{
  "encoder_arch": "convnext",
  "model": "contrastive audio-text model",
  "dataset": "short read English sentences (LibriTTS-R)",
  "train_examples": 26041,
  "gain_aug_db": 6,
  "noise_aug": 0.01,
  "time_shift_ms": 50,
  "n_mels": 64,
  "hop_length": 160,
  "input": "log_mel",
  "spec_augment": true,
  "win_length": 400,
  "tokenizer": "char",
  "vocab_size": 32,
  "loss": "sigmoid",
  "embed_dim": 128,
  "encoder_norm": "layernorm",
  "encoder_activation": "gelu_tanh",
  "encoder_moe": "top_k",
  "encoder_drop_path": 0.15,
  "encoder_num_experts": 4,
  "encoder_moe_every": 1,
  "encoder_expert_mlp_ratio": 0.5,
  "encoder_experts_per_token": 2,
  "encoder_shared_expert": false,
  "encoder_subsampling": 4,
  "encoder_layers": 12,
  "encoder_width": 128,
  "encoder_kernel_size": 7,
  "text_encoder_causal": true,
  "text_encoder_width": 320,
  "text_encoder_layers": 10,
  "text_encoder_norm": "rmsnorm",
  "text_encoder_norm_position": "pre",
  "text_encoder_activation": "gelu",
  "text_encoder_mlp_ratio": 3,
  "text_encoder_head_dim": 64,
  "text_encoder_fused_qkv": true,
  "text_encoder_bias": "all",
  "text_encoder_qk_norm": true,
  "text_encoder_parallel_block": false,
  "text_encoder_inner_norm": false,
  "text_encoder_positions": "learned",
  "residual_init": "scaled_by_depth",
  "optimizer": "adamw",
  "learning_rate": 0.0012,
  "beta1": 0.95,
  "beta2": 0.999,
  "eps": 1e-08,
  "max_grad_norm": 1.0,
  "magnitude_pruning": 0.7,
  "max_steps": 9300,
  "batch_size": 256,
  "epochs": 91.4,
  "lr_schedule": "cosine",
  "final_lr_fraction": 0,
  "warmup_steps": 1860,
  "weight_decay": 0.4
}
Rows from block 2 of the text encoder of a small contrastive audio-text model, named by matrix and row number. Rows with one number belong to one neuron. Each number is 128 + 24 x the weight over its row's rms, rounded and kept within 0 to 255. All counts start at 0. Numbers have three digits each. After the name is the row's rms in percent of the matrix's.
After each neuron's rows are labels from the 100 texts, of 14848, where the neuron reaches its highest value: "fires on" is the input token at the peak. Only what is clearly more common there than usual is listed. The data: short read English sentences (LibriTTS-R).
# fc1: MLP up (text_encoder.blocks.2.mlp.fc1.weight, 960x320), inputs 256-319
# fc2: MLP down (text_encoder.blocks.2.mlp.fc2.weight, 320x960, transposed), outputs 256-319

fc1.104 022:128128128128128128128128153128184163128128099128128128128128080128128128128128097090128128184128128128085128128128128128128169128128128113128128083157128128128176128128128128128128128128128128
fc2.104 008:128128128128128128128128128128165181128128000128128128128128128128199128128128128128128128128128128059128128128128128128128128128139128128128128128128128160078128128128128128128128128128128227
fires on: "r"; "l"; "u"

fc1.462 022:128071128128128128128186128128128165128128128080166128128128128093128128128128128128128098128128128128116128079128128128128168128128071128128128128128065128128197082128188128128170128128080128
fc2.462 009:128128128128128128128128134128141128128128128128128128128155128174120186128128128128135128128128128128055128128128128128128128128128128128055115055128128128128128138128128128128128128064128172
fires on: "g"; "e"; "i"; "d"

fc1.708 022:128187128084074128128128128090102128034128078128128128079165128128103099128128128128076128128128128178205168128128128189128128128128128128128047090175128128144128128128128147128091128128128128
fc2.708 008:167128128128128128128128128128128128128128128128210128082111128128178128128128128083128157130101119128128128140128162128087128128128142128128148128128128147128128210128128127128128128128128128
fires on: "l"; "u"

fc1.624 250:128128117128095128128128128117127160067128128133114074128128125099128158167128128144128128087160132128128155128128055137128128045128158128128128076128128193128153128128128128124128128128155131
fc2.624 246:096128120117128107167109128111128064128128128128176120128128140159141167128082141128165128128128083128087099128128128126173128152128128167128106082094120146127162136141128128128145128163100128
fires on: "d"; "s"; "i"

fc1.591 025:128128128128128083128160080169128128063065128128128167128128128128141128128128180128128089128128128128193128149128128128128173084183128128128128128128128128128128128128052128128128128128128128
fc2.591 008:128128108128128128128128128128128128128128128128128128128128186128128128240128116128111128128128128128128128110128128128128128128128128128128128128088128128128128203128128128128128128128123128
fires on: "e"; "g"; "y"

fc1.600 020:162158190128082128128072128157128128128128128128128170128128128076128094128128212128128128128093128051128128128098128128128128128128128128128090128166083128128168128081128128128128087106128128
fc2.600 008:128128128128128128128106195128195176128103128128128167163169162161128128128128128128125128040173128110128128128128128133170128128128128128128128128128195128046143128128039128110128128159128128
fires on: "a"; "o"; "h"; "u"

fc1.562 306:083128128113128128128128128128152128128128128128102103128128128121128167128128141145083128080128128128154162128128081128128128129128128096128115110128133153128204128128158128121128133107128128
fc2.562 328:124128083099128138165119174140122128128085128151123144128128096111171128128108128129128145123129166097105097128064128123167128128127135126154147107128128136128128105128143183118128159128128128
fires on: "t"; "c"

fc1.196 025:128128128100145078128128051065128128168128128106128128128128128128169128128128177128128128096128128156085128128167128128188128128128128128128128128128128128128096091128128063128128128128128097
fc2.196 009:128104128128128128215128133128130128128128128128114128128173128171128128147128128128128082128128165128110128128128118128128128163156063128128128128128128151128073128128183083128128128128136128
fires on: " "

fc1.534 022:128128128128128128122128128128128128101165128128128128128196091128128128127128128128053128128128128128154128128128128128153128128128128170128128128128128176128128128194079128128048171128128060
fc2.534 007:128128128128128128128128128128128128128124128128128128128128197128095128128161128128128128232128128128128128128152128128128128112219128251128128128128128128128128128128128128128128128128128128
fires on: " "; "i"

fc1.296 021:128128128128128128128151128128128156159128128128128128089128128128128128172128128180128128128128128128128068128093128128198128128128128094128154128128128128128112128128043128128128128128168128
fc2.296 007:127169128128128128237128124102133128128127128128128128128128128112128128128128095128128128050109128128128128128091128128128133128128128128128128094128128081128128128128138101203128128128128128
fires on: "o"; "u"; "d"

fc1.571 251:128128128174128035206059128128128128128108128128140128128151128126128128128128159128145128128128112110128128128128128128128122057128128128110128128175125128111128128128128128128128128086248128
fc2.571 223:159128128132092128151122128128145128183184131128121093128170128108128147128061128128063128128123091119128128155128086128128128128198136132068128128120154146128074128128067163128128128128150134
fires on: "l"; "w"

fc1.376 241:128128153128109128128090128134167128128128128128128128128128118128105128128102142128128128089153063128128128128128079128128128128128128128128147057180128128128128128128128128138128074113161128
fc2.376 149:092128128089128148183095128138124128128128128128090070103116128128154107171128138128134121128128090128087130128128091125085146138113153128162128084128135167147142156128142089076128084128126129
fires on: "b"; "i"

fc1.239 026:128157128128218128128128128157065114128128101128128128088128128075155099055128089128165128174128128144128128128167128128128150077128078128163128170159128128128099083128128089128128128128199128
fc2.239 008:128128111168128128212128088128128128128128128128128128128128128128212128128128128128128128128128128128128128128128128128128128205128128128128108128128128126128128097128128156034134128111182046
fires on: "r"; " "

fc1.108 018:128128128194128128128128068128128105128128128128128128128091128128128093128128161128128128068128128128128102128128128128128128128128128128128082128128128128128128128128220128128128128128154194
fc2.108 006:128128128128128128255128116128128136128128128128128128128128128128128128128128128128128128128128128128178128128128128128128160128128128128128128128128128134128129127128128128128128128128041128
fires on: "o"; "e"; "u"

fc1.594 025:128171128128128128128128128128128128128128160064128128203171140128128128128128128128061128133128174128128159128090128139128128128128128128128128128128128128128133128128128128128082084128128128
fc2.594 018:128128128120163068128128128128128151175163195137128171128128128128128128128161128128128128128128156128128128128128112128115104147184128101103128128128128128128128128075128128128128027128117128
fires on: "a"; "h"; "r"; "g"

fc1.663 022:128128128172128128128128128082128128128128110128128086128067128167128104128128128128169128128162128128128128128128128128177188128128128128208128128128128128128128128093128128128174128128163078
fc2.663 007:128174128128128156087128128128182128128128128148128128128128128128128128054128128128128128128128128128128128128128128128128128128000171128128128167032128128094160128128128128105128128128128074
fires on: "a"; "i"; "o"; "p"

fc1.145 216:128128128159128128128077128128148128128128104128093128128128128107128128110128128146103111128167128128128186128115055149128097128128166128128158061128152208128142092128128128128128091102128128
fc2.145 132:128107116129128150128069152144148128128128128111117103118128128128128128128117158125109128128175114124103142110116063107116128109090154130108128074112128197178127101117128128110146102110140104
fires on: "b"

fc1.496 021:128149128128128202128081128128128128128077128128128166128128128128128128120128128128128128128128128128076098128128149128128037128161128128128128128128169128128128096128128128128128128128128128
fc2.496 011:128128128128128128118128128182154128128128128128128128128128128128128128128128128128128128128157128128166128128128117133128128192128128128174128122128128128127077128128128128128128128128128084
fires on: "i"; "a"; "r"

fc1.732 022:128089128128128128128160128128098128143128128128128128157128128128128128128128128092128168128128128128107128128128128082128128128128065128128128185128170128128128090128128128128075176128128128
fc2.732 011:103032094148128104128128128187128114141128255128128128128147118128197128101128128088128128128123128128128128136128128159128128128128128128128128101128128128128054128128128118128128128128128128
fires on: "i"; "e"

fc1.266 021:128128128128166128128128128128128128128105081128128128065210070128128128128128128110128128128128128128128128128128168128128128128128128042128128128128128128166128128128128128206187158128128128
fc2.266 007:128159195128128128128091128128128128128128128128128128183128128128128128128128128128128128128167128218128128128128128128128128128168128128128229080128110128128128128074128128071128128145128128
fires on: "t"; "i"; "w"

fc1.672 021:128128128128128128151128128069128128128128128128087128128128128128128128128128128128128128128128128128128128128128128153128128128183128083128128158128128128128128128128128128128128110128155128
fc2.672 006:128128128128128128128128128098128128048128128128128128128128128128128128128128128078128128199128128128128128107134128128128143128128128117128128128128128128128128128128128017128128025128128128
fires on: "t"; "w"; "l"; "m"

fc1.632 295:128128119147128128128128128156128130128128103079128129087141128128120128086112140128128110127167092151128128128169111128101108149128195154130128100128165128128128128128128128106128088128160128
fc2.632 318:187128128139128134115102127128088140128152119073110128128128135133101107084142086127128136093133125128119128128176182128132137183112128108144128145184128102128128144128128128128128128128142123
fires on: "k"; "p"

fc1.411 019:128128174128128128128128128128128128061128174128128128191128165128128128128128128128128128128128128128128128128128128128128128086192128128128128128102128128145128128128061124128128128128197128
fc2.411 013:128128107133128128128116128183148128128128128128128145128128157128128128148050072084183128128128128120128128128128128128201128128172151187102072100081128128128128128128135128128157128128128128
fires on: "i"; "b"; "d"; "<end>"

fc1.607 025:128128128128154128050128078128128128128128128128032128128128128216079128175128128128128128128099128128128128128128150101128088128128128128128128128128155128094128097128128179128128128183169076
fc2.607 009:128181128200128120124128112128078107181128128128128128196128128127128128128128216128128128128114128206128128128128128082128128128121128128128128127128128128128128128128128128128128128128128120
fires on: "e"; "i"

fc1.227 375:128128171151128128197134110128158103100128128128093128128128108128128177131102128113122128128098128128178128128128087128149128128159117116104096128128105176128127128064147133183128128128128145
fc2.227 543:102128115109128120127103114123128128162128128173110128133128128128092134147125093171141128104105128076137106128081165159157130128158112153165175128121126026128165127123135182128128135148096125
fires on: "o"; "i"; "w"; "a"

fc1.292 023:093066097128128106128128128086128207128128128099092128153128128099153128101128128128074087128128128094128128128128090128128082128105128205128128128128128128128128128128176128174128186128128128
fc2.292 006:128082128133128128133124128139128128128184128128128128128128128128128128128128128128128128128128128112128191128128128128128107203187128128128128128127129128128128128128128128128072128128128128
fires on: " "; "l"; "w"

fc1.228 024:189128128128128128128067128078156128128170128128084128128128101195128128128128128128108128099128128128128090128128128128128128128128081128135128128128128128081128162128080128167071128128149179
fc2.228 011:206128162128128128128128128128128128215128128128107128128128128128128081128014128128157128128128128128128166111128128128128128116128128128128128116118128128128142128159128128128144211128158169
fires on: "l"; "y"; "b"; "m"

fc1.514 232:128110128128128128128128128134128128128128117128101089128138128128097128128128134106128122128169103128128228128128047128108128128128149128128140048128139189128128098128141128175128104091128113
fc2.514 174:128103117125128152116064153129146150128135128128139107096110128141128128128128156128110113140189142128128128128109077100110128101093148129125125091156136151147113112135105122112137095102144094
fires on: "d"

fc1.558 022:092128128128128128128128128128128074128128128128128128115128096128128128108128128128128128128128128128128093128128128128128064128128128128162128128106080128128147128056128128128128128128128128
fc2.558 008:128128128128128128087128128128128128128128128128128100128128128128128128128128128128128099090128128128128128128128106128102128136128128128128128128253128128138128128128128128128128128128128128
fires on: "t"

fc1.456 273:128128168128144128128064128153178128128128128128095128092128128128101128128081179113101128128128128099176154128095082128128128080128159128128128069128128128128109128128128128128128080128190111
fc2.456 242:128135128128128149166084158159117128160122128119100120111090128127173131099128147128141128137128093105107128128116116121128177172107154225128128085162128144128109128128156135083139098172134141
fires on: "o"; "r"; "l"; "a"

fc1.388 024:177128084128128128101128128128178181128128128128128169128095069160146165082128128128087128163106091166128187128175174158128128128128128128128128128128128161087128096128128173081128158128128128
fc2.388 006:128128128128128128128128128128128128128113128128128128128128128128128128128187128128128128128052128143128128128017128156128128128128017128128128128128128238128128128224128128128128128128128128
fires on: "e"; "k"

fc1.515 351:128128128128128128130128128133143128116128109085128128128128115128104128128111128128105104104160115156157128128161105128092128128128179149150160107189166163128128112128128128129129101128137128
fc2.515 413:162128128128106128088128136106101128133142112093110134128137128160105134100169090124128128136113114128132138170149178114128175183128111118127113147131128100128098128128081086131128066128128128
fires on: "k"; "p"; "c"

fc1.330 023:128128128128128162128096128128128128088128128128128128161128100128065128128109128128161128151128092128128128128128128128155128128203182075128128128174128177121128128128094128128128128128073128
fc2.330 008:140128128128128128107115128128128128128128128153128128128140128128128141128087128128128128128128062194128128128128159128128061128128128128129128128120128128128128128128132128189110196128162142
fires on: "i"; "o"; "e"

fc1.649 022:128128128128092188172128111128163128075128128128128128104128128128128128128128128128128128128068128128128128097188066128168128128128174128128128128128128117128048128186128128128128064128128180
fc2.649 006:128128143115128128128142128128128142128128128198146128105091128128128169128155128127128128128128128128220128128128128128128128128128128194128128128128211128128128128128128128128128128156125085
fires on: " "; "l"

fc1.586 239:128115128163128128128056128164152145137110128136114128100128112128098128128088176128108126128171111110128162128128066128128128089128169128128140063159144206128128097128128128128128084128179104
fc2.586 128:110128126130106150154092155163126128128128135128128121081128128128128128096128188130107128128160092125128143128128081128105128157096155191128128079123128183133109103128132128090155102131139128
fires on: "b"; "u"

fc1.430 023:128178128128157100128153128168128128128128106203128128128128093128128128128128128202128092095128128128093128155098128128128128077128166168128152128128187128128128198071128128128099128128128128
fc2.430 008:128096128128082128128128128128128128128136128128217098128128128128153069128119128128167128128128103093128128128128128128128128128079068089128128128073128095128128128128128191113128128128128128
fires on: "l"; "n"

fc1.391 024:128128128128128128128128164128128128128128091102128169101128128128128128128128128128066128099128128164128128128128128158160128172128080128209166128128128128128128128128128128128128128128128128
fc2.391 007:104128128128228128128128128087128167155128128128128210091096128128128099128246155128178128158128085128128128128128128127128128128193128128128128128128163128128128128157128128128128128128128128
fires on: "a"; "e"; "r"

fc1.263 245:128128128128128128128090128128174145128110128128100128078106128128103128128090128128094128084128094128128177128119086128128128095090153159128128062192128185128128113103128163155128082128128128
fc2.263 187:086126128078128128197080129160130128128128128128089095101128128133159128128080151113128128128126083111128128128117092135093173128109154173168123088132128166154140128128159112082124098144125136
fires on: "b"; "w"

fc1.197 024:128128128046128128128093072128128128138128185128128128107128128071159074128128128128128064097128128128128128081128128128128128156128167128073128094128128128128216128128128128128128128128077189
fc2.197 007:128128128128128128128128186128128128128128128128128128133128128128128128128121128128128164128128128128128128128128128128128179128000091128128128128008128128128128128128128128249128128128128128
fires on: "h"; "u"; "v"; "d"

fc1.614 223:092128128128110128128059152147128143128105128128128128097128107128128128128128128128128126083128066128128147128128128128128128073128176128128128128128128197128111128128128149128128054128188128
fc2.614 105:128128128087128132175085128132145127128128171129128058052130159128119128124128128128128113128128063128115128149128047128128128128128159121128128077080129210128128128128120128128076081100133111
fires on: "b"

fc1.169 337:128128150197128128128089128130128140128128076098120160082128128101112128043085155128111128128128128128145128151128104128128102128128128128128128110184139145063128124083128128128128104090155128
fc2.169 268:128109096128134150082097144128128169128128108128081099097143128128124128181128128118161128128176115095099128169128131128118128131076123114092154123115104128139128128144138126118128088134125100
fires on: "k"

fc1.619 026:140110109128128128128184128128128128127128105168079128128128091128101128204128128128128128128128128168128128167128094154128067128060148128128155128128128128128071128128128128128091128128128128
fc2.619 007:128128128128128128128128128128084128128128128128128128128128128128128083128128128128128128128092128128128128128128128128128065128128128128128128168128128128128128128128128128128128128128128189
fires on: "e"; "o"

fc1.234 203:112102128128104128118128128128186143128128128128128080088128103107128128133128128128128128056128128128128128128128128128128128128128176158128128042128128190128128128128128128128126128128200128
fc2.234 108:065120146128128101202100128121148128178128149128173081128142161128162128128128128128128128114152087115073111161128067128109122128128142115118128095128133144148163174128128097103090096128128112
fires on: "l"; "e"; "o"; "w"

fc1.766 191:128158128128128128128128124128128111128128128128128086104138122128109128128128128118097128100128128128128128128112075128128128128128134108097128128148128191128128128061128128152128102128179143
fc2.766 125:151128139106128140141128128128091176126128160154128128133127143116156128128128096128128142162102128128143089116128128149128145128155116135178128128128139113128119128121128128128128128096128128
fires on: "l"; "r"

fc1.510 024:182128128128128128128128072181128128128128128179128128096073073128180068128128128128128128128102128083128155174128128128091128128128128128170128128113128128042128128086173128128128128128174128
fc2.510 006:128128128095128128128128128128128128153128128128128128128128128128128128128128128128060214128128128128128128128128128128128128128128128128128128128128128089165128163128128128128128128128128128
fires on: "r"; "l"

fc1.389 026:128128128128128128128128128128065159128062128091181048128163190128128128177128128162128144128066171094128128128063128072087128128128128128128128128128128128080128128128128128128128128128128128
fc2.389 011:116128128128128147123128128128128128161165128128128128128128078142129128128128128128128128128128120128128128128128128096128128132213093128128128128193128141155142128128128128128122032128167128
fires on: "h"; "r"

fc1.470 021:150128128128128128046128089128088128128128128196128128101128128128096128128128128128063157128128128128050128128128128128084128200128128128128169157128078128128128128088128160070128147178128128
fc2.470 008:128128128128128128050128128128128109128166128104128128128128152153128128128128128128128130128128128128128128121128128128128083128128128170128128128128094128128128128128128128128173128046128128
fires on: "i"; "o"; "u"

fc1.481 021:155157128128102155128128128128128128128128128128128107128128128128128069128128155128128083128128128174128128089128128077128186128128065128128177184128128128128128167128128128128080128128128128
fc2.481 006:044128128128128179128128128128128128128128128199128128128128128128128128128000175128128128163128128128085128128128128128144128128128128221128135128128128128128128128128128128128223128128128128
fires on: "t"; "e"; "i"

fc1.393 025:128128128128128104095128128128128128128128128128128128128128086176128092128128128128128087128128128128128062128128128128128128128155128146128128128067158128128128128128128174128128128128128128
fc2.393 011:128128128128128128203128128128128128128128128113128128128128149182110115158000128029128128128128128154128128128128128124128128128128128128128128128128128128128087128122128128128159182113128128
fires on: "o"; "u"; "m"; "a"

fc1.451 024:128091128128194128128162183184083128108106177128128128128128102128128163181128128186128128179128128168128159174128128162093128128098158089128085162128128128105170128062128161128128128128128128
fc2.451 009:128128071128128128128128182128128128186128128128128128170236161128128095128222187128132128128042128070128128147128128128128128128128128128128128128128128128128043136167174128128128128093128146
fires on: "a"; "e"

fc1.565 278:128128128138128128128128128128128128091128128128128128128128128118113128060128128143095128153181128128128183139096092128128128128103128178128128065128128157128084128128126120113138128106097090
fc2.565 371:118164098137144128182115128129128126149164183094137128091128149135152128167097128130128109116134116111199106119166157097128069128190128123076128157128162126080111128134167117122169143150149142
fires on: "t"; "e"

fc1.509 023:177098128128128128128128162128128128128128128128152180173128128128128128128128128128128083128128196062128128128128099128128185128128128159128161128128128128128128064128128128094036128101128128
fc2.509 007:128018128128128128128128128128128128156128128128128128128128169128128128128128128128128089128144128128128128128128128128128128128208128128128128128128128128128128128128128121128074128128128128
fires on: "d"; "<end>"

fc1.621 023:128128103159128128128128074128090128128128169128128128183175128090128128128128166128128128128128128128184128128128128026128170128128128084128128128128128166128128128128128128128128128161128128
fc2.621 010:128128128128128128128128128128128128128128190128170093128128128128128125128071198097118128121182128128128128128128128089128128128128128128174192105177128128128128128128128128143203128128128180
fires on: "t"

fc1.83 022:128178128128128128128128128128178166128128143128164181128128062128111128128128128128079128128128128157128128128169128142128141128092128128128128090128128128128128170128128128128102128128144163
fc2.83 007:128128128128128128128128128128128128128181128128128128128128128153128128128128128128128128128162128151128128128128128128128128128128128128128128128128128128128128128128041128128128128020111128
fires on: "g"; "t"

fc1.49 348:128128128128128149128128076133128128128159095128103128071128112161091139128128128102081128112168128147128128128146092112088077128128163153171128103192166156128128075111128115128137123102128129
fc2.49 361:162133115128128161084130125101128107126128155128090128128128128152128130115184092128128164166129129120128139167128146128128166128077128134173128118126128123141130162107103083131100072094100124
fires on: "k"; "d"

fc1.344 023:128143077128128128097128128128128165060128128077128128128128128128128047128051128058128128128072083165128128128128128147128104128128128128128128070128128128128214128128128128128175128128128128
fc2.344 008:128096128040128128098128120128128128128128128128128128128060128128128054128128128128128128128128128128128128128084128128128128128128128128128128128128128128128128128128135172128128128128113188
fires on: "a"; "i"; "h"; "g"

fc1.217 026:188157155128128159128128128128088091128204128128128128128128128128163057128128128128128128128128128182128128128128128128128067128128109128128128128111128128128128152080110128128168128128128080
fc2.217 008:128128128127189128128128128128128128128170128111128128128128128128128196128124128128128128128128128130128128128128150128087128104128128164128128128128128216128128128119167128128128128128083128
fires on: "a"; "u"

fc1.328 240:068088154128128128111087128151160128128084146128094128098128128128128128128128152128103151099173073111128128128128069128128131128128162128128128039128138217165111128101128128128128085100161092
fc2.328 141:063099150097085128177099137143149128153128058068135128128128128116149107128128178124113128121148090111128153128121090128098149128130158166128138105130128179128125128128160128091130082128127097
fires on: "o"; "u"

fc1.146 020:128192128128078155109128128128128162074128105128128128128169128166128128046128128128128128069128128128128065128181128128128128128128084128128128046128128128128085108173128174179178098128128128
fc2.146 005:217128128128128128096128128128128128128060128128128128128128087128128182128128128128128091128128128128145128128105128128128128128128128187234211128128128128128128128198128128128128128169128128
fires on: "i"; "y"; "h"

fc1.302 023:128128128128128179128180095164128128040128128128128124128128128128159128128128056128128128128128128165128090128128073128080128128066181076097128128128128128063128128128128128128128128128128128
fc2.302 009:128128118128128129140128128085128128128128128065131128133128128128128128219128128128128128128096128128128175128128128155128128128128128072128128128128148098128128128128128128037128128128210128
fires on: "e"

fc1.743 025:181128128147128128168128128128128128128128128183128128096128167143128128128092128035128128128211128128128128128128183128128128128128128128128128128128128128128128128128129128127094128062173128
fc2.743 014:217128128128128128128094162128123128128128128128173128128128086141128084128106073128128150086128128128128128123128160112128128128038075128128128128128142128128128128128128128141156128128128128
fires on: "h"; "o"

fc1.706 023:128128031128128128128099188128128128128128128128128128128128172128128164127128128061128161151128128128128128128128128103128128128128128128128128128128128090081128128128136128128094128128128180
fc2.706 006:128035128128128128103128128128128128112207128060120128128128040128128128128128128128063113128128128104094128128128204128128128128029128128128128128218128128100128059128128128128128128132128128
fires on: "h"; "e"

fc1.512 023:128128128133128128128128128128128128091128128128128121128128157158128128128128128128128128128128128128128128128128128209128128128128128128128128128128051128128128128188128172096134128154128056
fc2.512 011:128128128128128128128125114128219128106128128128085160128128128128128128128128128222128128126128128128128128128128128128128128128128128128128128128128180089128128128128128162128128128128107128
fires on: " "; "n"

fc1.348 024:128128088128128128182128128128090128229168128128128128128106103128154128128128109106128179128128128128128128128128128128128128077065128128156128128169128128087128128040128128128128128128128091
fc2.348 008:128128128128166070128128128128128166128128128128128134128128128128128128128128128065128091128128128128128128128128128128175220128128128128191128083068128121128156128128128128197128128128128122
fires on: "n"; "d"

fc1.589 025:117128128128128062128128128128128128128128128128128128082086110097098083128128110128128128128082128128128128128128128128128085128116128128128128168128128128082072128128109128128128185128128140
fc2.589 007:128128128128128128128128133128155182128193128207128164128128128128128128128128192127128198128128128171134128128128128128128128128172053128128128128128128194162128123109128128161128128128128128
fires on: "l"; "r"

fc1.448 021:128128128166128128128128162166128128128128128128128128162128168071161128128128128154128128128128128128128128128128128128160083128166128128128128128116128128128128092128128128155128185128128128
fc2.448 008:128118128128128128103128128167128135128128128128128128128128179175244128128128193126071088128128128128128128131128128128090128128128142128128128056128128128128115128128128172128128128150128128
fires on: "h"

fc1.332 025:128128128128128128128128128073128128188128153169167128167175128128128128228190128137119128075128128128128128128128128128128128128128128128128128128128103128128128128128128128128128128208128166
fc2.332 017:128128128128128128128128176128128128128128128179114128216128166160104128128128128128128128128128116128128128128162128035128088128128128162128128134128128128190128128128128128128128128128129128
fires on: "o"; "u"; "w"

fc1.724 025:062128128128128173128183151087128128128090128166128128183128128159097128128174128128128091128159128167128128128161128089184128128128107128103162166128128128128092128169128128128128128128128128
fc2.724 009:128128128128138124128128128128128128128128196128128128128128128128128128128128128128128030128128155128128128128158128128128128074239128128146128128242128128128128128128128128128128128128128115
fires on: "k"; "p"

fc1.84 025:128128128128128128128155097159168128128128128128194128128128128128167128046128128128091128128079128128128128128093128128075140121128128128128128128128128169128142128128128155175128088151128128
fc2.84 008:128128128128033128128182139128137182161128128128128128068128179057128128096079008128128128128128128128128128128128128128147128226128128128128177125128128128128128128128128128128128128128128128
fires on: "n"; "p"; "r"

fc1.419 028:128092105153128155128128128081128128089128090128157070128128172176128060128150156107128128097128128088080128128128128128103128128193128101128156128128128128128128128128183084128128128128127128
fc2.419 009:139099135128128128128128128117128128170154128128128106128128128128128128128069128128128111128131128117128142128128128128128128128193104128128128128181128128141128121078128128128128128128118065
fires on: "h"

fc1.754 024:128128128128128128128128128128128128128168084128128085160128128077084128128128178128073128096128161079128128167093145149081128146128128082128128128128128128128128128188122128128128097128128128
fc2.754 009:128068128139109189128128128192128128128128128128151193128128128128128128128128128128190128128128053186147128128128128128128128128128126128128128128128128134128128128128128128128087128128125128
fires on: "i"; "g"

fc1.395 023:152128128128128167128128128128128128084067090151080128128128128175166128128128128128128128128170128204103176128128128128128174074128171128128128128128105128128128128128128128109128174128128128
fc2.395 006:128128128128107202128040128149128126128118105128128128089128181128128128128128170128128128128128128128128128128128128128128128128128056128128090128128128128128128128128128071128123128128098134
fires on: " "; "e"

fc1.76 020:128128128031128128103128128128128128086128128128128166071128077128128128176128128128128128128128128128128128128128128095128128128128128165195128128128128128128128128128128128086112128128128128
fc2.76 006:128128128128128128128128128173128128128128128128128109128128150128071128128128080128133128128128039128128128128168128128128128128128213128128128128128128128076127128128128124128128141128128128
fires on: "d"; "g"